config.yaml
model: "multi-label audio tagger"
conv_stem: true
depths: [3, 3, 3]
residual_init: "none"
optimizer: "ademamix"
grad_clip: 1.0
batch_size: 128
Rows from block 6 of a small multi-label audio tagger, named by matrix and row number. Rows with one number belong to one neuron. Each number is 128 + 24 x the weight over its row's rms, rounded and kept within 0 to 255. All counts start at 0. Numbers have three digits each.
Before each neuron's rows are labels from the 100 clips, of 14976, where the neuron reaches its highest value: "lies over" is the class under the peak. Only what is clearly more common there than usual is listed. The data: synthesized solo parts of chorales (CocoChorales). In brackets: how many of the 100.
# fc1: MLP up (model.blocks.6.mlp.fc1.weight, 1920x320), inputs 160-239
# fc2: MLP down (model.blocks.6.mlp.fc2.weight, 320x1920, transposed), outputs 160-239

lies over: D#3 (75)
fc1.72:112143140095129124129160138105131142138114104116107117122127153132135125123129095163156103124104168146166105155100144116143179106153116086144086114109095110125109133117155135161118132126143138197172141118134139140106115109106153141123119112
fc2.72:163192072136158138159117171141101087126095186143125136110114144134094122131131104137105150149132121107149138099196110110117135108144103123131156111123116188120178145125116118124124108120118140131120149093131093105136174103160145114143153090

lies over: F3 (57)
fc1.589:168148126092167111118109181116103087097156175119118146097163104115138116092132137127131089159172190084165116119136155126098128071127154083108109115151099158101080104150111136161084178144143108127168149156092151132127167128120171126125137132
fc2.589:123108132140129118104161104121085121112130139108144110184158157137092125178136122122055150087161135127109113110133131168163102157105118133124107091133153116109126157102102103120138133136134124107119085160160139159115161102106164136095118144

lies over: D3 (36); E3 (31)
fc1.138:137097145134128132139185132116151105112127150105121129141138112131118110115156102159152113106150129170126128134125136100149128146115126123134082097093138149101131136118151137120129144085127074137148154124100120130102139133166164076113088126
fc2.138:131155111137127179108115099131116098105118147125124105140169152099098154078175110133126121131097146116175101111133143104106126128131148111169130106161150162103109132137127124137086141113139142072148110109149044129141165137132155131181142119

lies over: D3 (49)
fc1.223:185129142118153093138117158086145105089141162105107143135179093112131147106135122130198090103108162140157155117115142106110122114127174114094125147149082129138092101117135158141111144129101112147143133134147084150119119109143146104154138123
fc2.223:143138163134149127173099141124089101124133131113132113145132098148129138151144140110175142142113102111118158107123130099114162113108128135116171125182099098147123156136144109114145140154088163115135088131130118107160086136137132166144162135

lies over: D3 (64)
fc1.14:122130141116116083138106193110167128098142150107153163145118094132150125125135140143152140136108158159113142133122135127140115129171147118094122123177098108134124109163144131143142133130122136162108134115146126116126096108149163143175125157
fc2.14:114147153113145111159080157138119131123094154143132141102121095117074125124122112083136109151103159159111102122117100133112094074188110107166128124087113164145113104084152101103135109140125178149125113118117103091128154105166114124132099081

lies over: G#3 (59)
fc1.74:189085122132140109132118143131119109142146137068101104142151128145139097124129152165130113169142148128136139165157127102124158141095145116119138127147108127093100185153147142185128178121122123132127189137108131140133147136107158115152177157
fc2.74:127096076139102132122134098158160113117165125118153126145144067100127160110132138124127157095126126129102108090089148148181136157131106167123132092127098088128105091149124139113141100173125121100113126085145151116103095178129126151156171100

lies over: G4 (78)
fc1.12:129096135137123149081146136119136117114141105106139129122145157142122114142167128134154123163109122157132136113070137143136104152127118127125092108126117087121117093164121176134147141112144112163158111086141079159093154081096161153139170144
fc2.12:072154109177126094104098105079144117153133163116097121144123105129137139106136163129132140164138152084137126115149120129082107133154110134084132158111114147137105165080153109138145178184104117145094133132147094139145111141118149101145133148

lies over: A5 (31)
fc1.0:140087152115134101116142126112084124174133114093173114116149156111103159160138143160094160115147187141125112136108160120086101105134118095113124134134147103107106149131124123149144137097157118159100145152148123123147140124111119132164106174
fc2.0:146146105105167157119121138130164113120144124148097171093134105136126115126073065135100099149129091146091104135116097146180131119109119178129151117119119135128132117124122137087099119113124135116127130204123151141141115134104103110128103112

lies over: F3 (70)
fc1.467:168084117108125104133087180117073093165149150119159143118142166125137170156125126133115145117158153123161072116110165120064150102150116107097110116116128145136134134125128147116098143093169106144117158109109126166118141126120158138121132146
fc2.467:154146157094132115116088165123100131128136120071133147115151124144110113141074096100075118118165144137084116124155155158129090109154094161122096140122163106148133130129112112088112127088155108166060119189112173135136116091136131141139123123

lies over: F3 (63)
fc1.255:186114134118160085111128176123118141172136148117145112152139165131121162131128132140106151131186139131180097148168144136080158095167124095101149097155122112129138117113110138117093132125138130179133143129141153185117147098119139130103109150
fc2.255:174170128100141101127114182126119124150147098120135160108148149102113102162120117116074107136156163134098116147131143176112119080134114186123105158134136109124129141136109142113097126096148147160088138159100149143159125082095157118141136133

lies over: G4 (37)
fc1.80:106123151159114159109104130133050100176118118075145128114110125127143134138117145141147176165137086131167107141108114112128170128143155125123099082134145144086127145119123142109124142112123116123130156111116100160157093133112108117109103148
fc2.80:107093076142089149118131126142139131157167086110135135084102079131116118109120170141105114145168124128117128155141097169144131159092092122122169146145090129107134140118137118133169124158111114108109130133098174137122123122111119097117132112

lies over: D#5 (54)
fc1.343:140139165122123092116115146100117132148155150089111107087070112140169125093156139193127146164122164117114161165133127118152172080111132136120137117107153116094148158155156106167161119147133096177148191107128128156131107125102117080123093130
fc2.343:111080137145154147122139095142110176166153113116128137154114144136127142099103120123100140182135145150129108120086150100133110120147098137119109150148138104152137126120158092118137083157165139136130135085131123093187104117117093127150130130

lies over: G#5 (64)
fc1.153:136137109153121117122103151072143123144146131143123151142115140193123107120149104148169103106118124132119143163110167064106130129152121067133129121140141120147083137123147136148100152111138130157130168147138110116122119131102137090147141094
fc2.153:125165140093122151146096124141116133086121148183058143181121114130123113106160119115127071134123184121118139127145155113126160106133146124165133136203161173102156088144117114135123104125137149163137122163096116138132096151165164115080183111

lies over: G4 (27)
fc1.71:115088128155135169097130123081139098107140156107106168133155105120148145117119101137151114117121137133135110105112129050094122105137164106120112146146185113127132098125151115119092146081110096112116144137096152148142088143111089093143098120
fc2.71:126123118128111122148179159152137142149121072136164123188109144161130080143163101070150104131122142175139126109095114125082166146125112111111140158142127110114126141113126129122103137140156136117138092092141132124152124107095150117099159159

lies over: F4 (58)
fc1.172:131099141134118123093153134093118121148115120115122139106169163133156187109134132135151109107130131121138098114130114140101137130131110105130111123107164108141156112153150135121115150060128096155124128108148161142125122105147106130135110139
fc2.172:083089152115085127105166127139133102168082119127171143136125132123123112140147103103160104116090115141152091100146126141085123128083111121107125125134123116176137175137179130147105161121121125196160120137117096136135130111156094109123125139

lies over: G5 (33)
fc1.73:127122104113119123087171126159145119187130091115112122163116145129157152085147122152101130122134173155163100130114147134071158112144126090109131035132131160062140086126102153135101142107135133128126181114173092143143123087109133099182122109
fc2.73:130118127098152142138111094128109161127150130156107111169156122103139140168111073179126137139134109082140138127087140132140106198103131128150150097108128088119158141122139108109147121113151128141142121201147153125127179125109115112128105102

lies over: G#5 (75)
fc1.367:136139113142112106105123162107132122134173126147142125157137144177139128104177095176140087120119140099139111129133171074119129128155149072150145114152126153103071136141118152147104143121126141162111176136154115113137108126098166074139141109
fc2.367:121161129123098149153103133125104152134146092188112113169124141133151126126162100133120091149115185127132120131153180102113141122115165097168138126166172170099096130123126145132102149111153129169153145176145109122119108126141151103094159108

lies over: A#4 (80)
fc1.731:146145151128146099113157142092140143124134153117108122096160137103131122128115111185134141120134139141174091162154155092120148103167145080118111090144083112131129139128107153184118159135107136142160149130129133181118112103122133072161084113
fc2.731:155104186128166121156124146143123130126120166109123108103171096125107114145102133124096129113141126087165157117135151102194100133134152106104129112166082134097123109123114158134136123142106158143134130138116137163120126129145088122169116141

lies over: F#4 (91)
fc1.714:144140142130122134077086164149114144119169142083155114096141126140172120158113127180127131143152120140151121160154188130137172090111140111139127134116148128114115167128152163166133171127129118147167127079120104148119120109097102083152114180
fc2.714:138156106149081134165125175126104176168123088125113134203120121131103087150121130129155124106095129147104148146155123169161126108133112119095107135138100155120132123136132099123157114152065102132144142141124139149136160146138143146117163134

lies over: A5 (83)
fc1.641:139075140142139131129102127128075122173152098108169119143124140132144166144162135145125145128157136128142166144097193138106145116112163123109102100101142116123127108154123159164126140121134079134141170114112098155121120141112132145128141158
fc2.641:148092125146117128101137075182136147170136155105129136101106135132120121117137188166102128107121122149084144159132132166117136102120132129150112121106149135151166143137109161151092084098130116065142140136143105123113142153148118151150152111

lies over: F#4 (30); D#5 (25)
fc1.296:152137140102126120111146117099117124141186100119133143139122136158185121152122150136149118124136158138142163146116169127129110101112138102087080122128146147110142102138085168193131152105149112117168149132160108125081112107091120122165130140
fc2.296:154121128136118131157099131123096096121126118106122132138128108135137143142103122138152128123173141139189099191107148156136135105086109133144186105143113077166124117137147160095126141101108126093162111142102116129132170135171153137115115129

lies over: F#4 (58)
fc1.147:159093139106138107108119169139102125164119139082153131133124137146124135178130130116115124146164135173146127119141165130080156084117068097127106121161155113141118157114127165101089150111150154183124108098138135147150123096119122115127125141
fc2.147:149144138145138141165132174130120137150119116144115157060127106136122089160099081091072088113133125137091107123168113150135117097134087171135109178103132141127137069125120174075114109100144163136108125112146141146119092071131108164126150111

lies over: A#4 (28)
fc1.127:122092120140109144106164137108123147143104141101142130151169134117117126148105097156123125102134139162141079128143156084103154111187127076106078084178101132123143152130119153145086152142124135119136123109150124149140095119154140115170106121
fc2.127:126160105125119135125112177103137178139143134134135104100087126152110088123100124157118073146166152123101099110072121101101109138163150121078105122128117136146125099070117132145129147088141149109147135130132118122138171145126120094123131150

lies over: A5 (87)
fc1.281:127110137146118143156128128091041112167112103064157124100109129131151160167128139144168177160157100111135159148124162114132172106119161107125087121127137166122129153104112179172125144110145095115126126101154091138147105109138107151160137165
fc2.281:120102101157073105144128099157122112159112067119150143103109128122127111136164156148116152119137121143128142151123105124123153146116142117137141113127123109111159160127117139173112127152102120097149164136150108136134114090123120121129119116

lies over: F#4 (33); G#4 (27)
fc1.616:119126148134180123113162154121086119104139163122129153134102172118129132136101128141094176107141174100143103137134132109107126144145131104133134110129171142140109133132116129139149138132107123134093144133105164113109121077154147092126107127
fc2.616:136161128107091125184090113141105047097133121098120182145137116127166136141129128113151166143137111134131085144134148133144136097107115145153115109133158104165170128137161131130173098084146101142135107110146101144109106121130147153151120072

lies over: F4 (92)
fc1.87:129122120114108128145153105100115089132117126131131129122152125129158154114138125164111136126119142149119079120099126117137118128109089135118134137100122101088098137144168119167169195102114090138124148109141132132113154111137134111169130136
fc2.87:117120093119122119129123066131145125133082090119154157133114121118128178136136123125121127123100132150142094107096132155130119122139101191080157079146115103145120143123140121173135130156157109143114118077109101140121120120154125132130133139

lies over: F3 (68)
fc1.331:153127113107128083103103205099072115111169165114164162091119142154136152124158130157116137137152144108129125136164178134066139106145169123115114090124133146118074118121149141161124154107127120167154165109133113159123139149104133123104122130
fc2.331:150148161121140100128115142109088137121108121070171124127159154134095120141095136121064119129145148137063136118172136143145091109137105176114119161079169120157143170114101127122132113139132123145095107119130141116124131084133111156171154140

lies over: A5 (76)
fc1.277:124113177142129125119097140121072129155142126128154108136121134181148156150156144144153150118104161114137176150119173116130125091100140110110125088155127136155142116112124136142146136096156103130122157088128102137144115143115122129164123159
fc2.277:113092137160134149110125067161117147158120172133116131131116137128132124105149156174103137123111181161124153158151129103119151091146146114158136101106146133108143141130120147133101094134107113116154145155087107141098152158175117119142130097

lies over: G5 (65)
fc1.117:116146113096142118141123150112109157132107114098096091139137121104134136159107150153132162107146128173222119144162152103126136138146130115137078100166138116129091139132134140137106128146133109117130138141121176117152090150137115066130121152
fc2.117:136117108117150120091172125122151177124120198175164128130121129190129146098146076132102076119121151122108107145098088130122151130153088131109139150086111166121144100144123112122115113144154130129151079111139152135103180120170105187124115136

lies over: A#4 (74)
fc1.306:124152124082105122089175123077145150161128135115133105132105141113136104129095111161114118140122100131140155124135143097097144108150117123087139122130100114157142103129106154136136179081135159149130115113164150115155110092132094116117080143
fc2.306:107129151084089127106153110125113145100115127099148108174165120150136100127124121158088115101144135122130171097135120133141120103125113078129159124092134113146140138125120112128138155141115146084106087148161161135117121079130073121126101121

lies over: F3 (80)
fc1.128:159096118108136096125092181104081099151147150118157146118154146132139162146118125135108131123157169126140090128121161125046134101152131116088107120145125141136110126111137153125119154083150120143126151110135138175121131116121162132122147151
fc2.128:161144154107155114140098169125088123113129119074129160118153130140117126152078114125065129113137144142080117120146146148137098103136090163110121145118151106160121143117102123080112124087156123145076117182142161141139118098113101152152116131

lies over: D#3 (76)
fc1.583:143116123119164140128141115134127143132123162101104086138150146103109136132118142137148128149130112132184118143142123095125162073124113114148082106153100165132155138100161148119138110125124130158152172107129124129149134105121140149126119100
fc2.583:162119113117136096173117169136109130157081134137122121096149132143074079150130150115103125144138129130122153141173145163110147105114117139138135157134112138147169162115143141131095125105111171106112107100144124140130098098153124131093151118

lies over: G5 (29)
fc1.83:158095136124174114108127160141136141118161145129163121123131153145175144144160115145125100135154167145158111107119141132093153113101122114070114105149116106109142092158114153135109131125127099159136150102110120140116178113101140128126075151
fc2.83:159169138088123097130127133089086097152113149141160094114144134154089107131145113089141141078146081093119113130154129107124113163133115151102129124167113167144199114132081124097153111082150132092110122097139144145104087143156091120128117160

lies over: D4 (30)
fc1.473:116137151104130098061133144113092119125128154115089142072147121132115128084120153135152102147155111082141119115126139128153151125105093105141145104105142149113147161108130100148169118120169111159136130108145151148157110106115097093099090118
fc2.473:095143115130105154141123119140141143113177133115117151114083135143124083089108147149084120135161125095097157121159138147090119131127068112122171159123144119149129131142137037135171111126126128155155113127145135152148142101130123149113136140

lies over: F#4 (33)
fc1.265:136118160096149104074101130123165103133155115113169128113180132137127180113121165122194137139129143147145091148129118134165100113110098110151132123082140122093083155119141119109105122145153108162180131129171107120143084108092116115124127104
fc2.265:142151149155150109095083112112143106119110127101105102139127119121109134133090141127107195145125130112128155113117083097101099118160138173129141109164130086151101147119102110077128123122121163120079126101112116085108116159123146139133128120

lies over: D#5 (43)
fc1.126:111112167107126135093102131083084083107162140124100187135155098136131153132133109135174106130110122128165104129100145100139125134167173089135077129161091133143136117149167150119165136084109108149124169133089069131112103136126150144134145160
fc2.126:123144117180144140145159135154139147124110135136105082104124111115115133116164108137111118145116176150130151078154143171126132085141065127125137138085157118087108124107125095170112153117151125142177065102148135144121169114105118127182094095

lies over: D3 (57)
fc1.326:145105113113108081143123201125131130088142120064170092145093123108124128105165144128128147129170134141120095107128155135152118140136164108113116082148086128101078137146137144178140165129136070156097137114122119114110159147146155121154133146
fc2.326:123112140121091125134110129153126119127112145136181138147094090103107095131138113126125129098134125209089122129178149159126156174154090134142106139080120105094121144137121106116113116156102120130113141155117114092094131132172125146114120097

lies over: G#5 (80)
fc1.96:148123171145177152098143133103158099149149110111132106120160161147138135136119119145126149121130107148159069170148117093087155124153113103137157113133144133148139126147118160139076152116135134183085165095121123158088129110130133100148108174
fc2.96:144129134148118104076108154117114143124133108118140092151146162104078102140114140152117161105114109126132123171124130124138106090119123120123132115100112112157075119127114089071129120133126137142095110115153138154164149109143142151110133121

lies over: F4 (76)
fc1.389:123117132088118075124137145062114103161115129138141152080139146109152205170166141132139118088116179122130082136096144129110116127135114126113132122106104097125171100155139116133164158087143130161131132105168152163106122118132117133135107147
fc2.389:117134140128085148087151106131091133151087076137169133131124124093113102129124152122138128102066139154123104126152148172118124135075107172133131121117157137130135186165135108153149128140149123122089086132125137117101120094137127119121139108

lies over: A5 (84)
fc1.124:109143107146119089149117153083097145171159117121147145148099119178197122144154153170142155153149117096110142158146163110141191100097112141093127093134136128131120150139146137176126167144094116123130163145136101146164106174128093110151136144
fc2.124:120115108149145137125077129128116127150146154140122120147084141172131134129109155186116148151108173149118118125096107117086159147157157137109135105147165157125141123152077141154087063134121116142109169166127104139120125143168144121136153141

lies over: A5 (81)
fc1.408:122134122125162118116114140098086126158142143123159081150090172107145124147136099146143140146138141143116126153126149093079135125094112131111120110133144141151103138133148125172126165134135134158134105125120127133125148146116108136186134150
fc2.408:134109164148156131144078133116087094106084104133113083172183086111111137131126124124149147123133140109125136099140099132104105108153119116178092149124129112146110127132116136119110125133142133089104096132145122140103099139153146160165146116

lies over: D4 (41); C4 (32)
fc1.550:161134143105153142112139124104098116124129159129167116068146107152122172141132057126146154162108097135108151143129170075096151067125142124137122129135077100139123143114163150110144145126127142140120110115138129118134113110111124162115139135
fc2.550:155134111135182131133091135127124141137163132121173186159083142135129154106126121112167145153126135123128103114143098113108135137129132153132133162116137132133090134160113107125158097137091160141117116138133110120134120148111153091181163120

lies over: D4 (98)
fc1.341:136137136045155111122176186108149135095142131092116148117111095143152192135097117142116120166138108126115119139142142128106137095125140128113111119095094156142100148106166150135153153066157098169163145108177102130106098098094143150146124190
fc2.341:108141110133104166184137139129120138089065143138126141136092117168134173108136125118140155158135114155095134122072137110151118098152114114153138159143128136124101132096156127144163165141150134138121095084111105107096097130126116151149129142

lies over: D#3 (77)
fc1.537:146136125112166127136141152142113130124115163114106097130146153100110156144148130136155113162126125137197107126134127107127165080136128106133091105148080172114147136094178136144115125126116124165146175136123113127146158130120149154132112104
fc2.537:147125117157166132181092143142113106157093154142114133085149141162087092145125118125120125147128116163142138148175132163137135100115101136123135167139120151163170123094154146123073108100106133109119133107130109132132127113162119125108163113

lies over: A#4 (27)
fc1.423:130126103105165125131128202100103117137135172108112123079106167140150137144117122157120170179154087136109105135134110124100161122099123142139147109134144126157151156142168136152117183128116123145105148097137092123137139132135115124166101166
fc2.423:110131133101176141173090153113144071147109137124117137123135129110167167147133139156150162111134139146141131151062118122137120139122115157135146145135140114132102138138143104107166115091162124179106121096095129121102155137147166112162105127

lies over: G#5 (66)
fc1.210:132116153120157113078121158101125127148130109132091112144155120125121131111148099169163124153118134134165084128093130096100141112176160046150156073116150161088164098140149122138075161102113145152121187116149127151156119124125124097152092124
fc2.210:149182153095113102095125127119152135138137121151115136117123141147135084123115102138145108147127168087121136120140113114095109129107154132144162133116129162090116140112107090121108125154130116172144154136143134122151138122093147112115148099

lies over: B4 (27)
fc1.311:124110191139176135078126138119111092120117111113139106099138130150132184136116148145149159131128133149146103136130150131126090115106092111143124148109140119159117139156128110174108167103177116188089129091115160146102144166102146116142114151
fc2.311:137121137109194137104130136100130105170108152170167138112101147109127116142127143128111139114118106143121131175114105096147111105124119083151110136133122124150122122136120122146159121129117160166096122117116125107097180143122127095169116164

lies over: F#4 (37)
fc1.614:134158118141119108149105179142116143106107153130091125133130131166152143175136116169139104159150118130181101121135168110156168106114117110133120143169138143128117109154183131166102174101118133129153165096116118174150120147122119130158132143
fc2.614:099156110139100154179079182162154130146080091155124140173136130147092133122118142120122125138125170119131116140146103156104126135111131164137141141129114131106115149168107085095135118117130121120128146163067154128124161131083171095082165131

lies over: G4 (37)
fc1.669:166109159118137102129142139128163161175136129119097109130088161155161098103141117159123104136134130159150136161128132106080175137112147116109141125145132074071143160150160154121083160131129135156176163132117099151118150090113117088094108151
fc2.669:169085186126127127127172123153129170153096116136121156123122121195106145162124121117131115141100125140124133170115130151140141125156125139143110116090123103128152150124144137140089099133127099121113141148123117148130120123120106144124123139

lies over: D#3 (56)
fc1.286:176103099109114145130189119126133104093107130127107099132194124125134165118118120135114094139140139154169096109106119101135151100140106071120089125110110140118146126135098160163107133094124103127137163124170132154149122117128148116112091142
fc2.286:148135058143124123146113166129151068143121114163138126112167160138118124162117111142132163141141122151140088151149128137130119109071134120114127128151074176137139132105101156120095156104126126103141156128151084127122156092127170103097104134

lies over: F4 (91)
fc1.236:122056125137120145135157106119118121176128113114130110121155121157140160161149111148145146108160101145120140115112147115131155129132129115134092125078151107112144130121168137162118139090103077120134160101139088142108119136134117140155110149
fc2.236:083112096144129115128121086155117094146131164130125151131095144140152148112150165143112111108136140161129105106115097129122144107133108113140131106107149174130149109141152139137102095096142117124147145163127112117118174129154128132102128122

lies over: F4 (51); F5 (41)
fc1.447:125132128126113163117103148118128118169162130084132121149122133108184109083134090133167111184128131159150130110152128127096130134149137116114161135133122098092120124191177136114132182115107092143147190140153129117145134070093147110166151118
fc2.447:112144138140140138141101133126104118107139157146092134142090139095200139101147139169144119111111134116098160111144081114091198109102151120106141160161136133127115146160158144143187118110071105173147165103081155132149134137107121102122182135

lies over: D3 (28)
fc1.332:165112130115118127102162151128157122102152130080091083109187097105125158085151148124139117155138119118136136125151134135086126103132143116116088119101092155100093138094118147200100199125133098151132142116130096142112119125084111117160140132
fc2.332:159106087148118103119141147148108146113177107083144144166144102149079092125152146138104121106149147125119111163160163170150130117086132165139114069120108138084119160142122126158110157139114128106143133130171134161144113132072132171119122116

lies over: G#5 (62)
fc1.52:161111132128148148093176113085168096131149126131107137139191178111127122113132077139143108132123142128155100134124120065095132137121162065125128121125107130125133112117108151150118163133147141118115169138145138103128097110079148086161105111
fc2.52:137135157138151146136117145110067159141113128161119098162097116154126114148098105109081119126140157143131104134113179091117108100106142129144114108156174168144129086098126150139110118097168155133123134154124126110109106151167100101077100093

lies over: G5 (29)
fc1.588:129066121128120116106160146079130139121133098132156099123148105113148163114131061147144100105101154155125129112138160122079131111168144118115102124147095112142125148137152144152144149102114095159113122109094154130095122098106133145132140117
fc2.588:106091090125088129089101146141139141089144120104167129122111112146090136135109149189114140145138101120132145137112183184117082100100099080131110133128168105133125108133132080157126128093123106155140088151153127136122143161138067137115129140

lies over: D#3 (30)
fc1.353:168109117124146129106157127131137134137150139083164096124125171141128179115150148132124153139180125119174104126132142101125128105155130099108123094135139120129156134133119128140126106110150113155147141103145103177115123126101158101116117153
fc2.353:138127155101154144120139151090094125150138116093142120157137113121121127137124092105136121092161138113126135115141165134125128081149134131149106106144135120135165120159100128112106121084135149155108134128112191146104155121113171139147138108

lies over: G5 (28)
fc1.89:142125125102132102119154128083119108104141133122111116128148152136171155118147111197121140123149187158154089130118144084104140145148122099104086118126119127132118130142124156169153153091130109130124143078141119151086135117137159103172121163
fc2.89:106109095131132099064101089108121144117113140128121134151105162175113165141131153160135112154097141135160107148111126090116111109126124104127141084101174122147175116128146098149088141142119145132135123139173109157172151126112088132119108132

lies over: F4 (85)
fc1.351:109113129142101124126161147109114109095132134134129152099153161140156169157172124142117124096120189170117096110085133140156114133126102122100085105127137102095113132135134149136169162067160087136126116127139140136123135106162146107133088179
fc2.351:114099106121100133137154078102111151138085111150158118187098130119101097111103112061139098105097104129106105090145121143141114094148127132081107152136091129197149108129138118148145118130096134132123128143096123116121123121147095116122188125

lies over: G5 (25)
fc1.624:155100125102126156110108137150108121137132125105149099107147143140116160158129146151184132144100131176165109164134170081128115116091125063161114118108126164124117148108160149123115152080147123142136149140118097143121142147130128078149131126
fc2.624:132093109153112143099094116151110101118137113096161109127080102109131118096156158129154132098114124141136142109122089141105145143121149120140141078150100111119143131159124122133106146099131141096124130134125122170120104161098123130147127094

lies over: B4 (91)
fc1.159:137132207133154134101117110105133137138120157140109094100142147175115149116111121139136150106092097167149117132140142103159127099133146108140122115173103103118140088149129126126110125103130132137159161139116112190100118126128122132135124122
fc2.159:097134158133120127122129146123114127095071137147097112163140112169083133136126129098112113066092111140126123140117111118148123129094141092148138100125109157119136111167139142118116112178118148092131154154148131140098110093180137150117136137

lies over: B4 (26)
fc1.208:181114142092123133084164130113149151123192124063149144120178099121130156086146119171130119173113137156143131141147160131134145125106136126128130100103091142086077149156129157122083123144126072139133144131136110115142091095096140118139133141
fc2.208:154154149177125129153131136148140145096104153133115126143146112115108116119160126145080120107146140145114158148108111138121166154131108158147134146092126150085110110108111099158115119143144151140120070087161147101124112106092134149139077130

lies over: B4 (99)
fc1.561:141105136108149110090091146071108084136144164134137113092142126105130147113119140173142170124119114143120102141122147092109112113152117103136092120157127122133134142122113137171153112103147121161099181137116135118151104133123109106168126104
fc2.561:072144140145146137115106127138080135138117153153138144151103122173082142110142149125095114112122145122110137122124068100149115122123074097118140103142127165081155125166125087137116094168129153127135161155127146138154164096136153109166146129

lies over: D3 (76)
fc1.107:142151126135131104135104174107145146118167120076145102112103130124140154113143136148156135139150151126139136122137149143114134132176155131088144105160084109142084154134119160186131139132129121163103114107122140149104184139119186155155153153
fc2.107:139136129103076110146077149148106111125114139136174148135106085117082103123153138102157130098114130192104103117156149165110149124163081126148105126100132095101144142127125101110153087136102136144125108126099110097103112134160115163126116065

lies over: D4 (93)
fc1.40:137105140104179150122130157085128124155180134110096108103131137115152151132087139147142164132167111119121141152104124121076130118098170099150122106077140145099138124143122148143130143104177080149160141116145097171093122096116162106124120146
fc2.40:151081174090166148102153151117117124121148196166120118121139139151119165122124116123133151122115098152159100108129138112111115052166105089122159121155140136114167115137111083124148173102129135136124117098158159154083134081142115133133093166

lies over: D#3 (78)
fc1.647:146126116109161127119115126130115137126112148118109078133129172116108137145114129130133143146131104143170094145146144099138148078138128116158079112170100156137151138095161159144159112112150140171124172129116113114120133132125136147135088104
fc2.647:159137142127159110163091145146084137153087156141125123111159149145057103139105136120117133134122111156148121147176133143121133095124110132139149153145095158129188137101150139125095113107102168129127147109111121147138125086160113127097162107

lies over: D#3 (77)
fc1.701:156130120107154133129128131142129129122114139105103091123138164121127142132135125128148121149125119135189110134150135104111162079146126112145104105152094153141131138109182157135147113123135131170140167110119121117135146107104140157135120096
fc2.701:154135111133144117179105167144107113143068146139115123096145126137074095154127125110125108138126128165130143136170134171139138099119104157133126167134116154166171143090157134114091109100083166112107113104134134138137122110159122129105149101